From a checkpoint of a small CTC audio transcriber: log mel input.
Rows from block 4, named by matrix and row number. Each number is 128 + 32 x the weight over its row's rms, rounded and kept within 0 to 255. All counts start at 0. Numbers have three digits each.
# conv: width-5 conv, dilation 3 (model.blocks.4.conv.weight, 320x320x5), inputs 240-269, a 5 kernel for each
conv.107:130052126106174108104132157162209116110157200086070142164158070130176088112101109083123115123088170123103116167241162118132094111103155137059102124134122147120160105116112128147133194121102133162114084119143098179081184085149086152139150122202135116153091059152130147128195121076147149130125098107146094099111172154092087129112114159121107111143150164132112143080112106119116108123075128115164160126132139123161159111147135138155047169134116138132120
conv.108:099061115144106171144089158089135112131146160101098143099103109117170124146208171165121166084121114160168131120084113145131153101150175131147061137154171110149079100103102129102171155155162149213140143198142096153134110157176076112091129135154102160171171153139121122149080056083179135161133182136163151160138178185132083156106183104144136118134112096128171118151112117140147156093125113174064131111087164109075158099113106119152132138156163161118112
conv.109:127117188092112131118165118102087148136117111106113181164155063108140159120099122138136166123056192111120122111143095118045160101101108127093103173082156128032152102140108143159100081114141129152114117074126073179149139177127104138111143170157113120156146123062158159070029175067185114109130172153167043158140047163103119117134046100116112106110128167092065105127162095141130163093105153085118161145105176083146072139139115056092160107071157092151185
conv.110:176159138108126076122103124116111113106046113158139126093080133177100112087130117166079122037142161118181138128151187144099142158107124170139122123159100097137175113134177040156077178148174089120121221131142150135151106161122116143099110122176068105095138087215171130134164120142139118134122084102086174144056137119132194114119161176148074154168130146123110102148122114149095166111148147102150149077153174158100152108097073165179165131062157115147130
conv.111:128151121071087089132169162110110155168139118155130138187159135140092138120118101138131123153078115166174176163165164162156112054139154101124142126073126107104148084113214068145167058133126138126155116172163153101113080187148151126159089130128103171088114189161109104172107164145086156189093085159067100156079092154121180083075190134153098127082132129142135147102136105144148161150121143110155156116116075099105176164158065111095139119182137176115140
conv.112:146078160083138113125093129125093105127108097169149088136132108122176144135132176136147114050136118196159135118134099144069152140134130070114092165149126148158158172149129152164187119127110115096140139074163154096131125143196076103135154169119115119107124045141139121139143069165181146102085139142115113084081104160120113148176134137090127146134096114124120155168057158154113086132126124102145078076120141151117116150116135076139166160153160134115084
conv.113:139086151133118086138128079121117099134110129070150114201170147108047149097159140083095156130105155121190112136091128167148141092141149065131111137118120065115130143210138111133100127078137154147095137176147137087122117081138187157110117159186110115108156100126120110162091053133143105133126180184164145093125089165098159127100176149108156126141125127196133164089128053166116071141180084134119148073146136106082095147192136130106165137057136077075127
conv.114:153053168116156146118169109157073119152162147130182146153110143081063128099126182081145079115127115106140083112151161199057135138175114130130105104101145077188089106170061117073133185146154101151152154155180133149090178138158113156161122085180099152060131129088120113126094079193130080174160145084174111104098096200134060157165159150108153089093206109109132107154164099179151114131135109178109127164126086111169099191135093116151095137118196097147106
conv.115:146097109098186141103147110121115091128136163093132134145143097120128125149152111136133177223052160119166154122095176127113139135164109151109132099103159141167152088080127112131121174111082180128050184128102086136160123073120171099095074116126028167109122157078114144109125064178097180115107103081127199130125150103144186097165088093109139137160133174152055140089099107205155099148135146128138110121115123068100083123135222132108109104179125144102104
conv.116:116128184129119098068145135117169114150118135162138110119168138152167121107125141211104134147152117166124118080071134117096125153154102105162155133141103139124127122123121116139132117091128135144160134134135094109063104163111140110093092094140109147118126125094164088150144061145138085113130106117146119151116121133118103146088148089107140130113091145139119116078157161110157132072125138145164142172111155095113099118170080132140160109183087170131111
conv.117:073142157111106125126176115141112159139180131126138166154177173085140136134157103151191092081121115103170106087197116135141137167163090136106065078066097153127112124109177082151102119120153057100148160110146137127091079132143092163078104126163215138169036097079091165081119175071130151107122130108088110115193162147092136094167090119091183161102119093166156101140107149115080079166135175153109140160101054171179107132080129141107165020111196111137130
conv.118:151140066090069085128149118094131109125158109140104151142076123108104109172078136118139195113127115124132082144103171112126130107116140144142111071109117150124023123173121045082089124097145120120176085088174120089153103139152098130176144108134199182208063128103146109130091135064126120105168159106147116136142093159096097109077129110133076126108144135176129134128109133095157108144129156096135105124062068102175141139160088106091148094097152126095136
conv.119:147071142157151125094106118147117057101102114153088167179112122141154091155121124192178175110104135133133129162120137111116137152114141109124071114144141104118195128140116127126162167071144166175075155200062139192126103158106155148072142110072062120115155183188148114105127146155102171096163175133093152053121104115065178099153151110089171158121153144191121117149118133123121151080178093162092137103080141108151142121144121184148132162131151179135111
conv.120:150063106134170155158118144114179155122110154062122148080166128185126133115177125160150144063096085076187125134098093070159071146124135118103151124151119113165129159126118182134181107099123166172142099132143099094066115120142145029088102144062169091127104164137055162062170145121127160136107111063165086134139178123122115086112146110099122162094180069177210099132119097043181138099114113091154109103098143117092106164117108137164128165092169130113154
conv.121:158124166116160091213207170136188114086113116153145086105152072220106101131133133145099135116154092176158156126208119053115126089105148096092111149126157143155193149143144164166137144098155101116170149094150104201166076141102109133151199182170142074110166154097179141132109133123177096108101114134127136187127137119122143109121099094107109157123161189100135123123139133085150132172096082139173116079145209144169135130189127067103146136151120149145133
conv.122:150054074130113112122112143117115123128101100144122108168103155110092137105142156141119110179108123149134125151113155089122165158101154160120121065210107169112135135105107104151101169121061105141138116174124068180100232088119099149152104135090112094068105136155092181130120077097134137137111169136143163161143088097098165093126160087127130140119113164101113112140101119120100150166173147102144152128165077150151077105125070114132132152136126128153200
conv.123:181162078136131092090135148126175146145119125139115140132170140078151133151087140149119128224137103154124084105063147148147144132124076132156134132094132125150184127130157086136115187107168085130134086102115128126156138083162161089074127128109117089091155143162112129106157140089112145112183109082110093175108163086128157169099114099156107120136149125159076093131103127109122117159184110122134066190140156109100128097096078149136188059161174082168155
conv.124:147125095177125149134155154117134140183125119125074167110100105153138136070147090159138177096087061149132154136155115142121153126122095136110167122108150120134113119190123051171114117123127062118126121101125183109121105201155103140140129132114213167119222131158095112124149138095173084108140069122165153158127161139122115141159100190118155116122128136158138154107120147100177130101094120111141178165137139171081173092113146118096109160152133082131126
conv.125:182092086111126102159090133168107092118143140203167157107139100161098073125119131137187101114144169115147080186100088140065114181091113106101052083096144097107129114130122141108133114176114146158115192111103109120068213142124132092146059154087133087082169130143131155096135127134140151102159167174106176082107155109130141131135141045126164114163120120141106099053133130099159156149161207090147107255201101150153131125090124085162126170146102103183180
conv.126:137115094131125159183138113112082094129095107099116108102145174157096139097142158180134089108130110105097082111147194110126123057111150154080089102142157141155133168122170134157112137142138116122156159076120091134180105139103139165135126153141113134110078109178141109109121088129080125069132165146109095101140080086150118142114155109193115055160171166077166129141167138149150116123146104143102133083105165118090104161087116147093165182123139118127156
conv.127:115150122095121188170134137110114090154133168126131186138165134150117146097196167116194163084106185132126107104147097132133149184104138109094179134097180156126088094142161154122123171166107103128100129170111106180128131110090123142095097146125112077102169092142162168102123105154066114085113139104180091106152188121023144086167126068128080121164146106093064075172127110112156052145092134113093103107134169137183128143077071096094186083101175170109118
conv.128:134144105110115161129094146110142065177155165097110128132115160137097147093127103157141158117103132088158095108130150137098154106172093179120139119195163153094144110167185035141137156187133166141131090076188162183134100080134136111131093106131189148162129098154123129097167097067139165123093083139130144105175119122147125096179163167168099060109118120196143142142183105089117147060148146123181135116114123163167105103113102087165150124133129148139072
conv.129:197127020082171075106134091128174116131113156050113126200164148152101107130148140092100153125128140119110129157142148074121154135110110059137140127159121142152167104120164090123098138074158053154112113134137144102102119120186175144139125160126111136193136138197115133119060111070126143116109107130177086105175189158127118137143162136119148172159151089143126118178085130155179103129074081057154128124157206130161141156068121120188168126118107110137167
conv.130:112176134121077103108087075058135111093186115129181146195196102103119123118122065125096160179102086109158123136132095070161150144097136100082185078101100129153105066167121118125107179120153149128138129143166078156181148149114122186158099212135123165128146079109102145112118144110116110127116143104179129129126152154097172087099168113170100140162175138110151092097134133202074219109179153168084124175157198154149163093132187123085117088145147084089146
conv.131:146157088093157154113141131087149174102161098083136145114143173176139142116144059125139105155124143165143150127038161135128097139168145055133083163067108119086129108100075150138123148131081128152108118121209135137163150165147142116152129093156109119120145099111133131127121223097178101088140096109143140165099111135095099141095133132057111122113115096147099169137118109078197104128105108141141156097138134104165129081153111078133122064170119131132070
conv.132:163093146106144130080113169102193088096147112117131121130094145153132090155137126168147076132078089179111111080131143177209108125107118121096123102059133085129151100190133085065140049063125081138127131168199149129092094156183122109108136113094098154079159161190169132109162151132162130098138122098145099100129143128081198177099174115124100117104189142178136098168104141095176198122102151135100154139143176102150093155136200144123135073113151123132095
conv.133:116102166116142186115076074083142111173151198132118100129105124140114092096093143102145106050132128112044115133142114131152088121118076142135131162093126114148118123147182100176075144095142114130131137062082133135111121139157156071161095090143094071116208118127088131117190161095104199147116154115135150124130150121081099183085124090191112131131116159090099118116158108157137152095121121106166161136100132168081133111105077184162088102118194077145157
conv.134:171039090186114104113147152178152133125204162171167117197142098146130182187147152087138135109108121123122158158139124174160146112081129180128151112153062126104131162156114126059128114100115124068095146149162081111166184163153053115096076129128149110151141135117143098084115080144085163112080123118140170106129115110149040167143152169116153103082119144120103100112119185119193146124138145153105128163127107171033114141148102133138130104158067127136123
conv.135:112143124092154150143131126163118132132165144133109173141140144102165110134140083135106099191165159087163115203116137118147158134110137156141106107132188136086118197057167190137109061082181163145152113135104112141111083119139098112106090156111071135087138093092120138121143125185151114095102144158093205131134108100172146109135152114140084119153078179117099171113156158103136134147160155104180128147153143075054173193119194150114106133194117128138152
conv.136:120143145130090104108116121085154140129161064129131100150100185109130148138127180110139090116108125133123126135118129103124123051185107157114099115122148180067123092124092088170134122144126124179152108109130068219167183149141044149100117188150176141162112139145093164141160107131188133139100147151083147135111113100124147102072124139151050139184143109049132129100148155140090136134108187146167133112168151176100095176144108076048137121091137050102104
conv.137:153155118183115090147144151127132159171119148133158161084155113086122160102085133105134154152122159100101095133164124147095094087127195110140095077119163090124153107115110118103083163149151133110125127052086109200142095182117203114115105151176096132124155095106130094120150171171113128125110146148084147125149128115133093162124117113063139165113155084161119160076143158112134090122132166114168159152184160121119178122170111091178138159125108105133086
conv.138:087198062162163104150115150117111108104127130106166140162129131131212072101110147108128119107138051132081151144143203173144149128127111137135118167098144110162135100147090153099144071143107108116066116114128126165093137131114106094138114144039110122128139146164160102110153086154074179190088144107142154155110117117215165141084127107090203101157143129127153115151122165139140139199151097144139109121121118154181141084161154132136082123085102147147133
conv.139:146132151101086110174099204178119133103153125195122077111159112134116099126148122139128144141152062137117169118110095154118182101112123103152142116160118163160124157088106177123221151065123105127200164124123141104144113145088077160122160113138129143146154198187137141107150082119160093146179081111129105093083141085165175132111079161115117147131122161109169230107134110118128150110093134099160095094167169127143095114118107139158139093120125153095096
conv.140:087187117134118178136100122204081114179106142057078132153085164143152097135123086149206109139117108127099173123068113123123141100137147122091090121103117159045132210072136088123124131149076134179073123113131131123164156133135088111132106126118092122165159214135100116111168170147109106097122138099139147098096187155169139120128174105148132160158082164140129153149187155116139074130178109138188114167171138153132118128149171142099120136098045096146151
conv.141:187104115111156114111098154142155175140164115084109078164084122067062102142117132089103109145068125135113150165170062115145160146120079110117151097121133108113071099132081113086166119114094092150092096170153156129159057127132108140130106130135119117126105121159112152080118118145112143100184116131092167113089137125156128118098166155128115139107143122087133123117110076117172095163142094148109124128139107103132103075072107078170141086171143108093123
conv.142:107152115102104130135153123099127136141141163122097119142124152090054086148044103103117174058173117146113147110152117180140127151166135137116105127147157102106172143091164141146159104117155118079114155105140165103143133174108087124060167113116102152115141099153047156102183120125098092182200092107137155136093159117113113141140128123147114131100099078088106091094142082126123157136148126112134162107155106133119157145121169056121109176136114128115147
conv.143:182106075098131147187157108140168124161115116152117076155155149102096113135121098182177101165138124132134110077110109148142132119167099081142152094204120139136139131102155188100161096119127136092114151171135096097136164113082114103101114110101120213109145168161122134175169152137080158089112132127115123144136120125109074121177145106075153106165150112189105143105152076158084152155105062102181099096098071115101140169104188091083081147111102121123156
conv.144:184066083101091042150091132137101089106136166061086182107116174100170100118128060146169148112147102200126130166091170117107086145097140095143125117099137129032176052095151139098121147098151113123150105159126202115088104132140157185155113155131099107142114091163109100115083108096123146111168158170143164155117131098088158117177126186075143167101129114136126111166149156130135093127157132147048141152138142101081116130113159124152127139128077123147132
conv.145:126140168193104136148161180121141139150093084191073105132099097064104114119088158129086144138107105142146092164102094173177085137095103102110113168111134167153109151112121159129101142149118156103155126150103117172112158150119066144169120153078127134140087080148148120128132074104108131089131163086108149093171067146092113069108114117185173080091101094141188144207139095109152129063117116118155110118084101109140161196173144216129086092112141105168150
conv.146:135169200168172092163122125080135116128100169136118134127044168107175132135078153135094150126123179074151109114115111150201130126096114115128139093087147171137163087136182110133166106084096147072095179157063123196108132110086114141101117128097099154146146051179083131119146126156115139157133116139080092116207189159150140176165117155154115127087145142130084116079057137199234170112062120210106113164141144139132116157146139106123154115127122148158123
conv.147:184166123093105191158126164097108156121102088191113138132059133145101147115162163112110134123123127065070180072138113066102117135074129115150120104117132093113102106161122117111164128185108100155111097089115097100172122149166076093110130160159125123170138138106105188111158125094156090151098147201120107114132120095163162058189151118128130149153121123113148160096163106097103095053131103060089119152094107116103115106098116095064162186057150185119122
conv.148:150118140104094176158161191123125127097106102202147168145134162097150124171102164179149109149061048129121201141141116134158081129147097123109119134091095098102136172119178132117146127111106128129183162052077081097088088141104132139131112169069159103103136113114130134095133117108108101108149090150191181149126157131140144172149137108129085107127138169137101146173123125174181066095157177142162080114111097104190124075147106142093167103133097100179033
conv.149:155151140194112130144156119111071153163155136104099180145157129107112121143130150141114115105174124123119105128203152134143126158097213095122099105157147172155144123086122182079163118108120163102134144151115107149153123110100118138115163095172103161067166077092184090125122144147136138140084108092178099073139131164130140084143147118102145157111096118115179132142115089118154137161096075131139114140117100129093125146198091080137118147110201129200119
conv.150:176149156107140129172117112173122157160135156096132072110095140108093122171096145052115143135122180107130092112135163128133157131122169176100120145164076107114128087131088194091150153052175121174121103131101092120091095119116077070122094110097137117165108135081141151179142032131169117083115174140183156053116109100105103142157183089119210134135079134181125137145120115094134135178147088136103180124143092136180109104128092104122155175104139138108133