config.toml
precondition_frequency = 10
max_precond_dim = 1024
adamw_lr_other_params = 0.00097
max_grad_norm = 3.0
max_steps = 7000
epochs = 114.7
final_lr_fraction = 0.01
warmup_steps = 140
weight_decay = 0.1
Rows from block 5, named by matrix and row number. Each number is 128 + 24 x the weight over its row's rms, rounded and kept within 0 to 255. All counts start at 0. After the name is the row's rms in percent of the matrix's.
# fc1: squeeze-excite reduce (model.blocks.5.att.fc1.weight, 40x320), inputs 240-319
fc1.0 026 [126 107  96 162 149 148 164 119 154  96 137 148 120  98 110  97 116 147 131  92 160 145 102 133 165  95 156 100 167 102 133 115 146  91 134 136 123  92 169  99 126 150 138 155  86 157  96 155 101 110 166  98 126  97 137 123 163 154 101 146 144 134 133 135  99 100 158 140 104  92  83  93  97 132 157 123 149 109  92 145]
fc1.1 026 [121 133  91 113 127 100 125 107 102  95  85 159 105 152 140 144  88 100 117 138 109 159 115 148  95 110 135 111 104 113 101  91  83 160 159 164  95 136 109  99 119 159 139 139 147 114 100 135 151  86 107 155 155 104 126 115 159 134  88 148 125  88 110 116  82 146 108 121  90  90 129 150 127  99 125 151  94 128 103 135]
fc1.2 026 [101  83 137 110 118 149 140 140 101 120 100  90  87  87 131 118  93  86 101  91 138  99 102 129 153 123  93 108 124  86 106 111 132 110 148 139 110 144 108 152  86 114  86  97 151 144 102 165  68  89 159 103 138 150 131  90 144 123 153 100 138  97 139 125 102 102 146  93 128 126 129 121 114  80 128 151 129 145 121  97]
fc1.3 026 [130 135 152 119  82 105 130 114 117  83 124  96  85  92 117 120 130  81 103  89  91 101 161 160 133 131 104  92  93 154 130 119 112 114  99 147 112 154 102  92 143 121  85 112 142 151 111 153 152 122 163  85 116 152 142 112 145 134 121 111 137 145 146 106  99 124 125 150 116 172 104  74  98 155 149  81  87 107  78 147]
fc1.4 025 [101 122 108 123 126  94 113 102  92 129 121 122 100  95 134 148 133 158 124 165  97 130 156 146 119 154  94 147 102 112 159  86  93 112 105 121 122 121 120 158 127 103 169  96  87 115 145 150 127 149 155 128 145  82  86 103 170 133 110 159 145 104 166  93 119 129  91 130 164 132 115 112 112 128 118  99  91 111 130 115]
fc1.5 154 [133 106 139 118  88 119 142 139 140 150  93 143 128 132  73 168 151 153 134 133 132 143 133  97 110 134 103 134 118 113  93 132 117 118 161 137 144 145 120 146 111 114 123 138 121 123 118 145 143 136 104 116 121 140 138  92 142 128 182 114 141 120 102 129 128 146 178 143 140 170 102 111 172 121 162  83 112 113 141 129]
fc1.6 026 [110 139  95 117 100 151  87  93 118 158 145 103 153 121 158 107 109  89 145 137 130 137 168 103 138  84 129 120 151 137 131  89 162 102 117 157 153  98 141 142 132 147  96 137 131 109  83 114 137 127  96  81 152 117 159 127 135 114 129  96  98 108 129 135 131 112  76 131 131  92 126 108 152 123  97 135 117 121  99 105]
fc1.7 029 [138 109 114 101 163 111 138 106 156 103 114 106 121 154 126  97  90 102 150 106 109 159 129 118 157  90 108 168 140 122  84 114 127 114  64 139  94  99 127 113 132 147  90 148 157 112 123 158 124 134 164 118 108 161  93 129 132 152 122 129 104 154 136 149  69 108  93 139 161 129 111 121 100 114 138 118 101 158 155 131]
fc1.8 168 [140 122 152 141 128 137 167 104 133 163 151 121 108 121 147 134 104 159 130 134 164 119 168 107  92 131 152 133 129 135 109 112 138 130 108 143 122 126 117 139 108  85 116 131 144 100 124 150  78 183 120 102 144 119 153 137 136 138 130 142 117 110 118 123 118 169 117  98 159 157 148 137 134 174  90 156 156  82 116 122]
fc1.9 026 [119 110 135 128  94 114  95  95 153 153  90 111 106  98 150 133 122 153 164 139 145 101 162 139  92  92  94 112  98 147  93 146 119 134 159 114  93  91 125 103  87 154 109 113 113 162 148 112  90  99 100 117 158 135 148 140 122 149 104 159 138 105 148  94  91 102 134 102 115 155 151  89 115 143 124 148 122 146 156  96]
fc1.10 027 [115 133 143 112 144 160 114 122  83 119  90  86 109  93 133  88  85 121 118 106 134 135  94 113 119 123 149 102  91 118 130 107 109 134 164 130 115 122 121  86  75 116 125 155 154 111 103 116 107 131  98 101  91 102  99 137 123 150 128  98 118 163 114  93  96  97 147 136 107 110  83 108 132 120 130  88  91 119 102  76]
fc1.11 025 [131 152 164 107 130 112 150 109  88 138  86 101  99 100 111 123  89 113  83 131  86 163 157  92 144 103 106 150 161 121 165 106 129  97  98 156 135 147 116 116  96 128 132 122 110 169 156 159 150 122 143 137 129 149 106 167  87  87 101 107 130 144  92 158 126 159 139 152 138  95 101 143 148 162 154 124 115 116  88  95]
fc1.12 025 [115 108  94 148 144 127  97 105  99  95  90  95 121 125  97 100 131 152 112 132 143  85 160 139  92 155 155 136 133  88  87  84 155  91 144 117 146 122 146  87 148 157 132 136 133 109 132 131 140 139 151  87 115  85  95 133 144 115 140  83 161 158 149 141 148 141 141  87 131 144 128  82 115 166 110 159 156 158 126 140]
fc1.13 027 [121 106 143 108 110 151 143 100  90 123 137 140 151 115  98  99 131 120  93 105  90 137  89 116  96 107 128 124  91  95  90 108 124  96 148 150 128 158 120 146 138  85  80  97 113 104 109 118 154 145 119 100 111 161 137 150 129 123 108 151 106  99  89 119 147 114 131 151  93 135  85 141 107 100 145  97 131 152 123 154]
fc1.14 025 [121 127 129 100  93 164 131 158 149 142 104 137 130 121 154 117  93  93 139 161 126 101 134 119 143 104 144  87 108 159 121  83 147 165 158  98 164 161 108 112 125  85 121 121 131 136 102 120 165 148 155 160 121 141  95 105 118 104 134  97 139 133 121 130 167 109 165 139  92  90 114 101 125 129 138 161  97 161  97  91]
fc1.15 026 [ 87 148  91 112 163  93 106  99 142  88 154 148  95 120 106 164 115 124 140  99 103  95 152 106 125 137 155 162 147 154 116 126 100 114 103 158 103 141 166 150 108 158  97 112 118 156 161  87 148  82 117 100  88 152 123 150 158 121  99 136 119 101 157 116 113 101  93 140 108 110 161 124  95 160 107 162 172  86 116 164]
fc1.16 026 [146 117 131 145  88  88  94 109 131  92 101  92  92 157 106 117 110  88 120 141 157 100 127  99 164 168 123  98 122 140 108  84 120  94  88  92  92  98 104  97 107 152 107 105  98 120  99 128 132 137 128  89 117 107 126 159 149 127  87 152 110 113 145 148 126 121 141 123 160 126 104 144 155  90 135 156 152 110 103  86]
fc1.17 167 [192 128 104 126 150 162 150 143 148 145  83  63 106 146 123  98 156 143 150 214  93 129 109 109 137 138 154 104 174 140 118 135 115 154  82 134 101 132 138 141 126 136 106 103 105 154 142 107  79 144 133 154 135 116 121 128 150 125 133 110  80 157 153 130 138 146 170 144 129 112 145 108 108 181 142 150 126 132 185 143]
fc1.18 148 [130 157  58 129 157  74 136 116 110 127 144 167 184 142 133 131 132 118 106 135 144 121 111 140 150 180 113 140 125 114 121 135 174 114 128 114 168 140 166 106 129 163 171  79 125 115  86 127 111 104  98 139 145 173 123 146 117 120 144 133 151 141 147 172 134 135 152 153 137  80 136 129 174  71 147  98 126 173 129 133]
fc1.19 028 [107  79 124 136  95 159  88 100 126 107  89 116  87 127 113 103 150 114  89 109 108 136  92 105 103 118 115 124 152  73 104 104 140  92 152  99 150 100 140 107 102 122 130 152 112 103 125  97 141 106 106 111 133  87 118 140 148  86 123 141 121  80  94 141 133  90 103 158 113 122 120 147 155 126 118 101  82  92  78 151]
fc1.20 026 [124 128 162 111 103 140 110 133  85  90 162 145 100 113  88 105 105 106 134 130  93 154  99 131 152 102 148  97 150 118 153 113 100  99 143 137 142 110  88 158 108 155 122 136  90  86 141 145 153 108 105 107 120  83  95  91 117 109 145 125 136 111 103 110 121 136 154  95 100 147  93 107 147 104 110 138  90 135 121 128]
fc1.21 171 [159 133 146 129 135 130 136 122 175 174 157  90 136 137 112  79 176 141 104 140 122 123 114 114 102 118 124 130 126 117 127 177 119 143 133 111 111 130 126 144 144 119 116 112 141  88 128 143 129 116 113 117 116 150 140 116 152 103 154 169 149 126  87 158 117 149 167 136 143  98 119 150 141  97 105 128 133 184 103 117]
fc1.22 145 [136 127 154 101 154 118 147 156 109  93 142  99 148 121 140 142  98 150  68 156 119 111  56 139 107 133 128 144 152 157 130 163 100 120 165 149 175 136 149  88 132 110 114 180 130 155 162 120 145 158 147 141 125  63 143 113 135 125 140 129 154 125 122 136 137 139 137 135 117  79 133 125 133 133 197 151 145 119 156 107]
fc1.23 026 [102 160 103 127 142 128 142 104 117 118 149 153  93 157 111 107 151 107 133 126 106  90 151 131 144 158 157 141  87 139 152  96 136  94 150 145 124 126 123  88 152 162 103 138  99 118 155 113  96 155 154 111 127 141 136  91 104 115  97 149  89 124 129 124  87 113 122 151  84 115 113 125 106 118 157 123  89 163 131 133]
fc1.24 030 [112 121 120 144 141  74 144 111 138 121 152 102 130 146 106 118 105 128  89 116 124 141 110 104 119 160 123 108 110  93 144 118 136 149 152 130 126 115 141 151  98 133 107 150  81 113 108 125 133 109 116 152 110 160 126 139  76 104 113  79 137 113 108  91 118 133 143 103  84 140 106 113 109  97 121  97  87 150 137 138]
fc1.25 027 [159  93 135 151 163 159 163 128 109 161 160 120 152 162 145 121 159 103 107 145 112 126 119 151 162 136 146  95 127 166 105  96 135 100 129 143  80 109 102 120 131 161  84 104 115 115  95 144 137 129 147 153 124  84  91 135 125  79 122 106 120 121 134 116 153  96 117 100 133  94 107 122 100 162 145 158 123 133 128  92]
fc1.26 165 [130 142 141 131 187  90 110 137  75 191 130 116 156 136 143 124 143 154 109 122 139 142  74 130 145 137 140 110  99 137 125 128 143 147 154 100 135 148 141 153 127 148 148  89 151 129 157 126 163  76 159 148 130 124 106 132 101 148 135 107 142 149 140 135 112 142 108 155 113  99 120 133 185 137 176 137 110 204 117 137]
fc1.27 142 [ 98 111 106 158 134  81 139 147 128 133 108 134 133 108 113 121  84 119  98 170 147 133  86 131 167 105 110 145  43 169 109 103 133 127 106 129 137 117 157  69 121 120 125 150 117 157 115 190 127 135 147 153 117 101 114  98 126 114 166 132 111 105 131 148 124  98 105 160 132 115 128 161 150  95 179 108 153 101 169 165]
fc1.28 162 [116 155 104 142 113 111 124 157 118 130 106 153 105 150 140 156 146 137 114  75 139 144 198 122 125 165 107 133 124  85 142  93 135 141 108 139 148 109 140 133 140 135 123 165 116 145 156 124 136 130 143 137 144 150 180 112 151 176 113 129 133  94 133 127 104 145 100 180 111 158 140 129 156 134 146 116 142 107 140 180]
fc1.29 031 [128  76 147 111 119 112 101 166 166 129 121 160 145  95 111 116 107 112 111 145 116 114 142 128 129 103 114 156 112 172 167 165 142  90 110 103  88 115  67 122 114 152 145 147 108 112 124 100 136 109 140 134 140 136 142 125 130  93 120 115 154 158 104 144 105  89 155  78 115 172 154 124  86 128 144 162 146  88 137  66]
fc1.30 167 [111 141 128 147 138 159 139 113 156 112 148 126  84 145 177 158 126 129 185 120 142 128 113 146 142 152 159 107 120 139 144  96 133 135 152 119  85 159 141 177 105 131 136 133 135 159  95 135 183 107  89 131 152 134 126 183 121 140 133 103 108 124 157 133 134 143 125  91 140 175 134 138 173  53  91 137 145 117 123 132]
fc1.31 154 [147 133 154 103 139 108 113 145 137 105 137 137 159  93 131 130 162 140  48 138 117 141 120 133 170 124 155 133 110 150 152 131 142 132 113 160 137 125 137 133 139 145 133 132 146 133 153 106 112 109 148 147 165 144 134 101 136 125 129 142  97 149 135 111 161 111 138 138 133 139  92 134 108 139 107 152 131 139 153  90]
fc1.32 026 [150 111  94 102 143 156 130 110 149 134 102 132  96 162 125  92 141 101  94 156 102 140 137 143 118 107 160 148 140 134 126 152 143  87 129 106 162 128  87 136 140 132 106  98  93  98 164 119  94 113 165 113 147  97 116 130 149 133 127 142 128 161 148 137 160  96 120 118  86 151 121 160 117  95 117 147 127  99  91 132]
fc1.33 025 [127  93 108 118 154  88 136  97  83  88 138 104 106 160 125 118  94 138 103 100 140  99 109 135 152 112 168 152 142 101  99 151 145 103 131 126 151 105 137 104 164 101  88  92  87 151 128 139 125 160  95 135 104 113 159  92 108 163 131 109 117 151 121 105 116 157 125 110 168  88 114 150 111  87  91 158 159 161 138 141]
fc1.34 157 [ 92 156 104 122 103 123 133  89 136 148 143 133 121 145 121 128 105 123 121 121 132 119 127 131 186 175  86 131 127 141 139 132 123 139 148 131 174  95 110 134  83 136 141 138 155 101 201 162 123  98 143  97 112 117 142 162 114 112 135 154 136 100 135 150 121 155 144 122 132  92 137 169 171 150 139 128 139 186 107 124]
fc1.35 170 [122 106  97 119  90 156 112 133 118 169 137  99 108 149 134  94 134  69 199 188  97 132 124 137 140 134 136 131 183 159 107 144 123 134 130 121 118 104 100 116 141 138 115  86 131 146 164 121 132 107 122 111 149 176  94 176 103  87 152 146 108 162  97 134 149 125 134 141 152 177 149 106 156 109 149 135 118 160 106  96]
fc1.36 025 [ 93 137 130  94 167  91 132 145 143 148 156  91 120  87  99 115 126 151 155 120 168 104 102 106  98 162 155 161 156 106 159 112 131 106 114 168 130 163 117  96 143  87 112 103 148 164  96 116  89 102 166  91 150 120 149 122 133 128 148 129  89 110 117  91 161  95  94 141 138 101 119 153 118 160 120 120 118 164 120 159]
fc1.37 026 [119 100 107 118 155 119 131 152 148 152  96  94  74  97  77 156  96  92 108 117  93 152 130 151 137 120 106 136 127 144  91 116 138  83 156 126 102 121 120 102 152 156 113 151 123 143  93 138  89 108 146 104 132 106 113  92 151 102 123 122 146  81 135  88 116 115 133 107  95 153 114 125  85 102 152  90 115 147 143 112]
fc1.38 166 [147 163  99 132 118 161 138 148 112 114 124 145 160 137 106 124  98 115 166 120 164 168 125 127 141 120 125 121 158  90 113 130 141 152 116 115 135 145 178 113 125  96 126 116 127 143 137 105 109  81 157  97 139 170 171 155 147 171  96 140 121 176 130 175 122 102 163 151 141 118 100 143 102 164 134 112 132 180 111 104]
fc1.39 158 [154 105 142 140  95 153 118 155 139 101 140 124 124 101 149 133 157 106 102  80 107 105 150 146 131 180 141 135 137 146 188 128 137 124 144 131  81 153 106 163 156 140 133 129 111 101 106  62 156 115 153 136 126 133 106 145 119  90 141 133 131 148 131  91 155 147 135 123 138 136 115 108 173 155 102 119 105  84 107 148]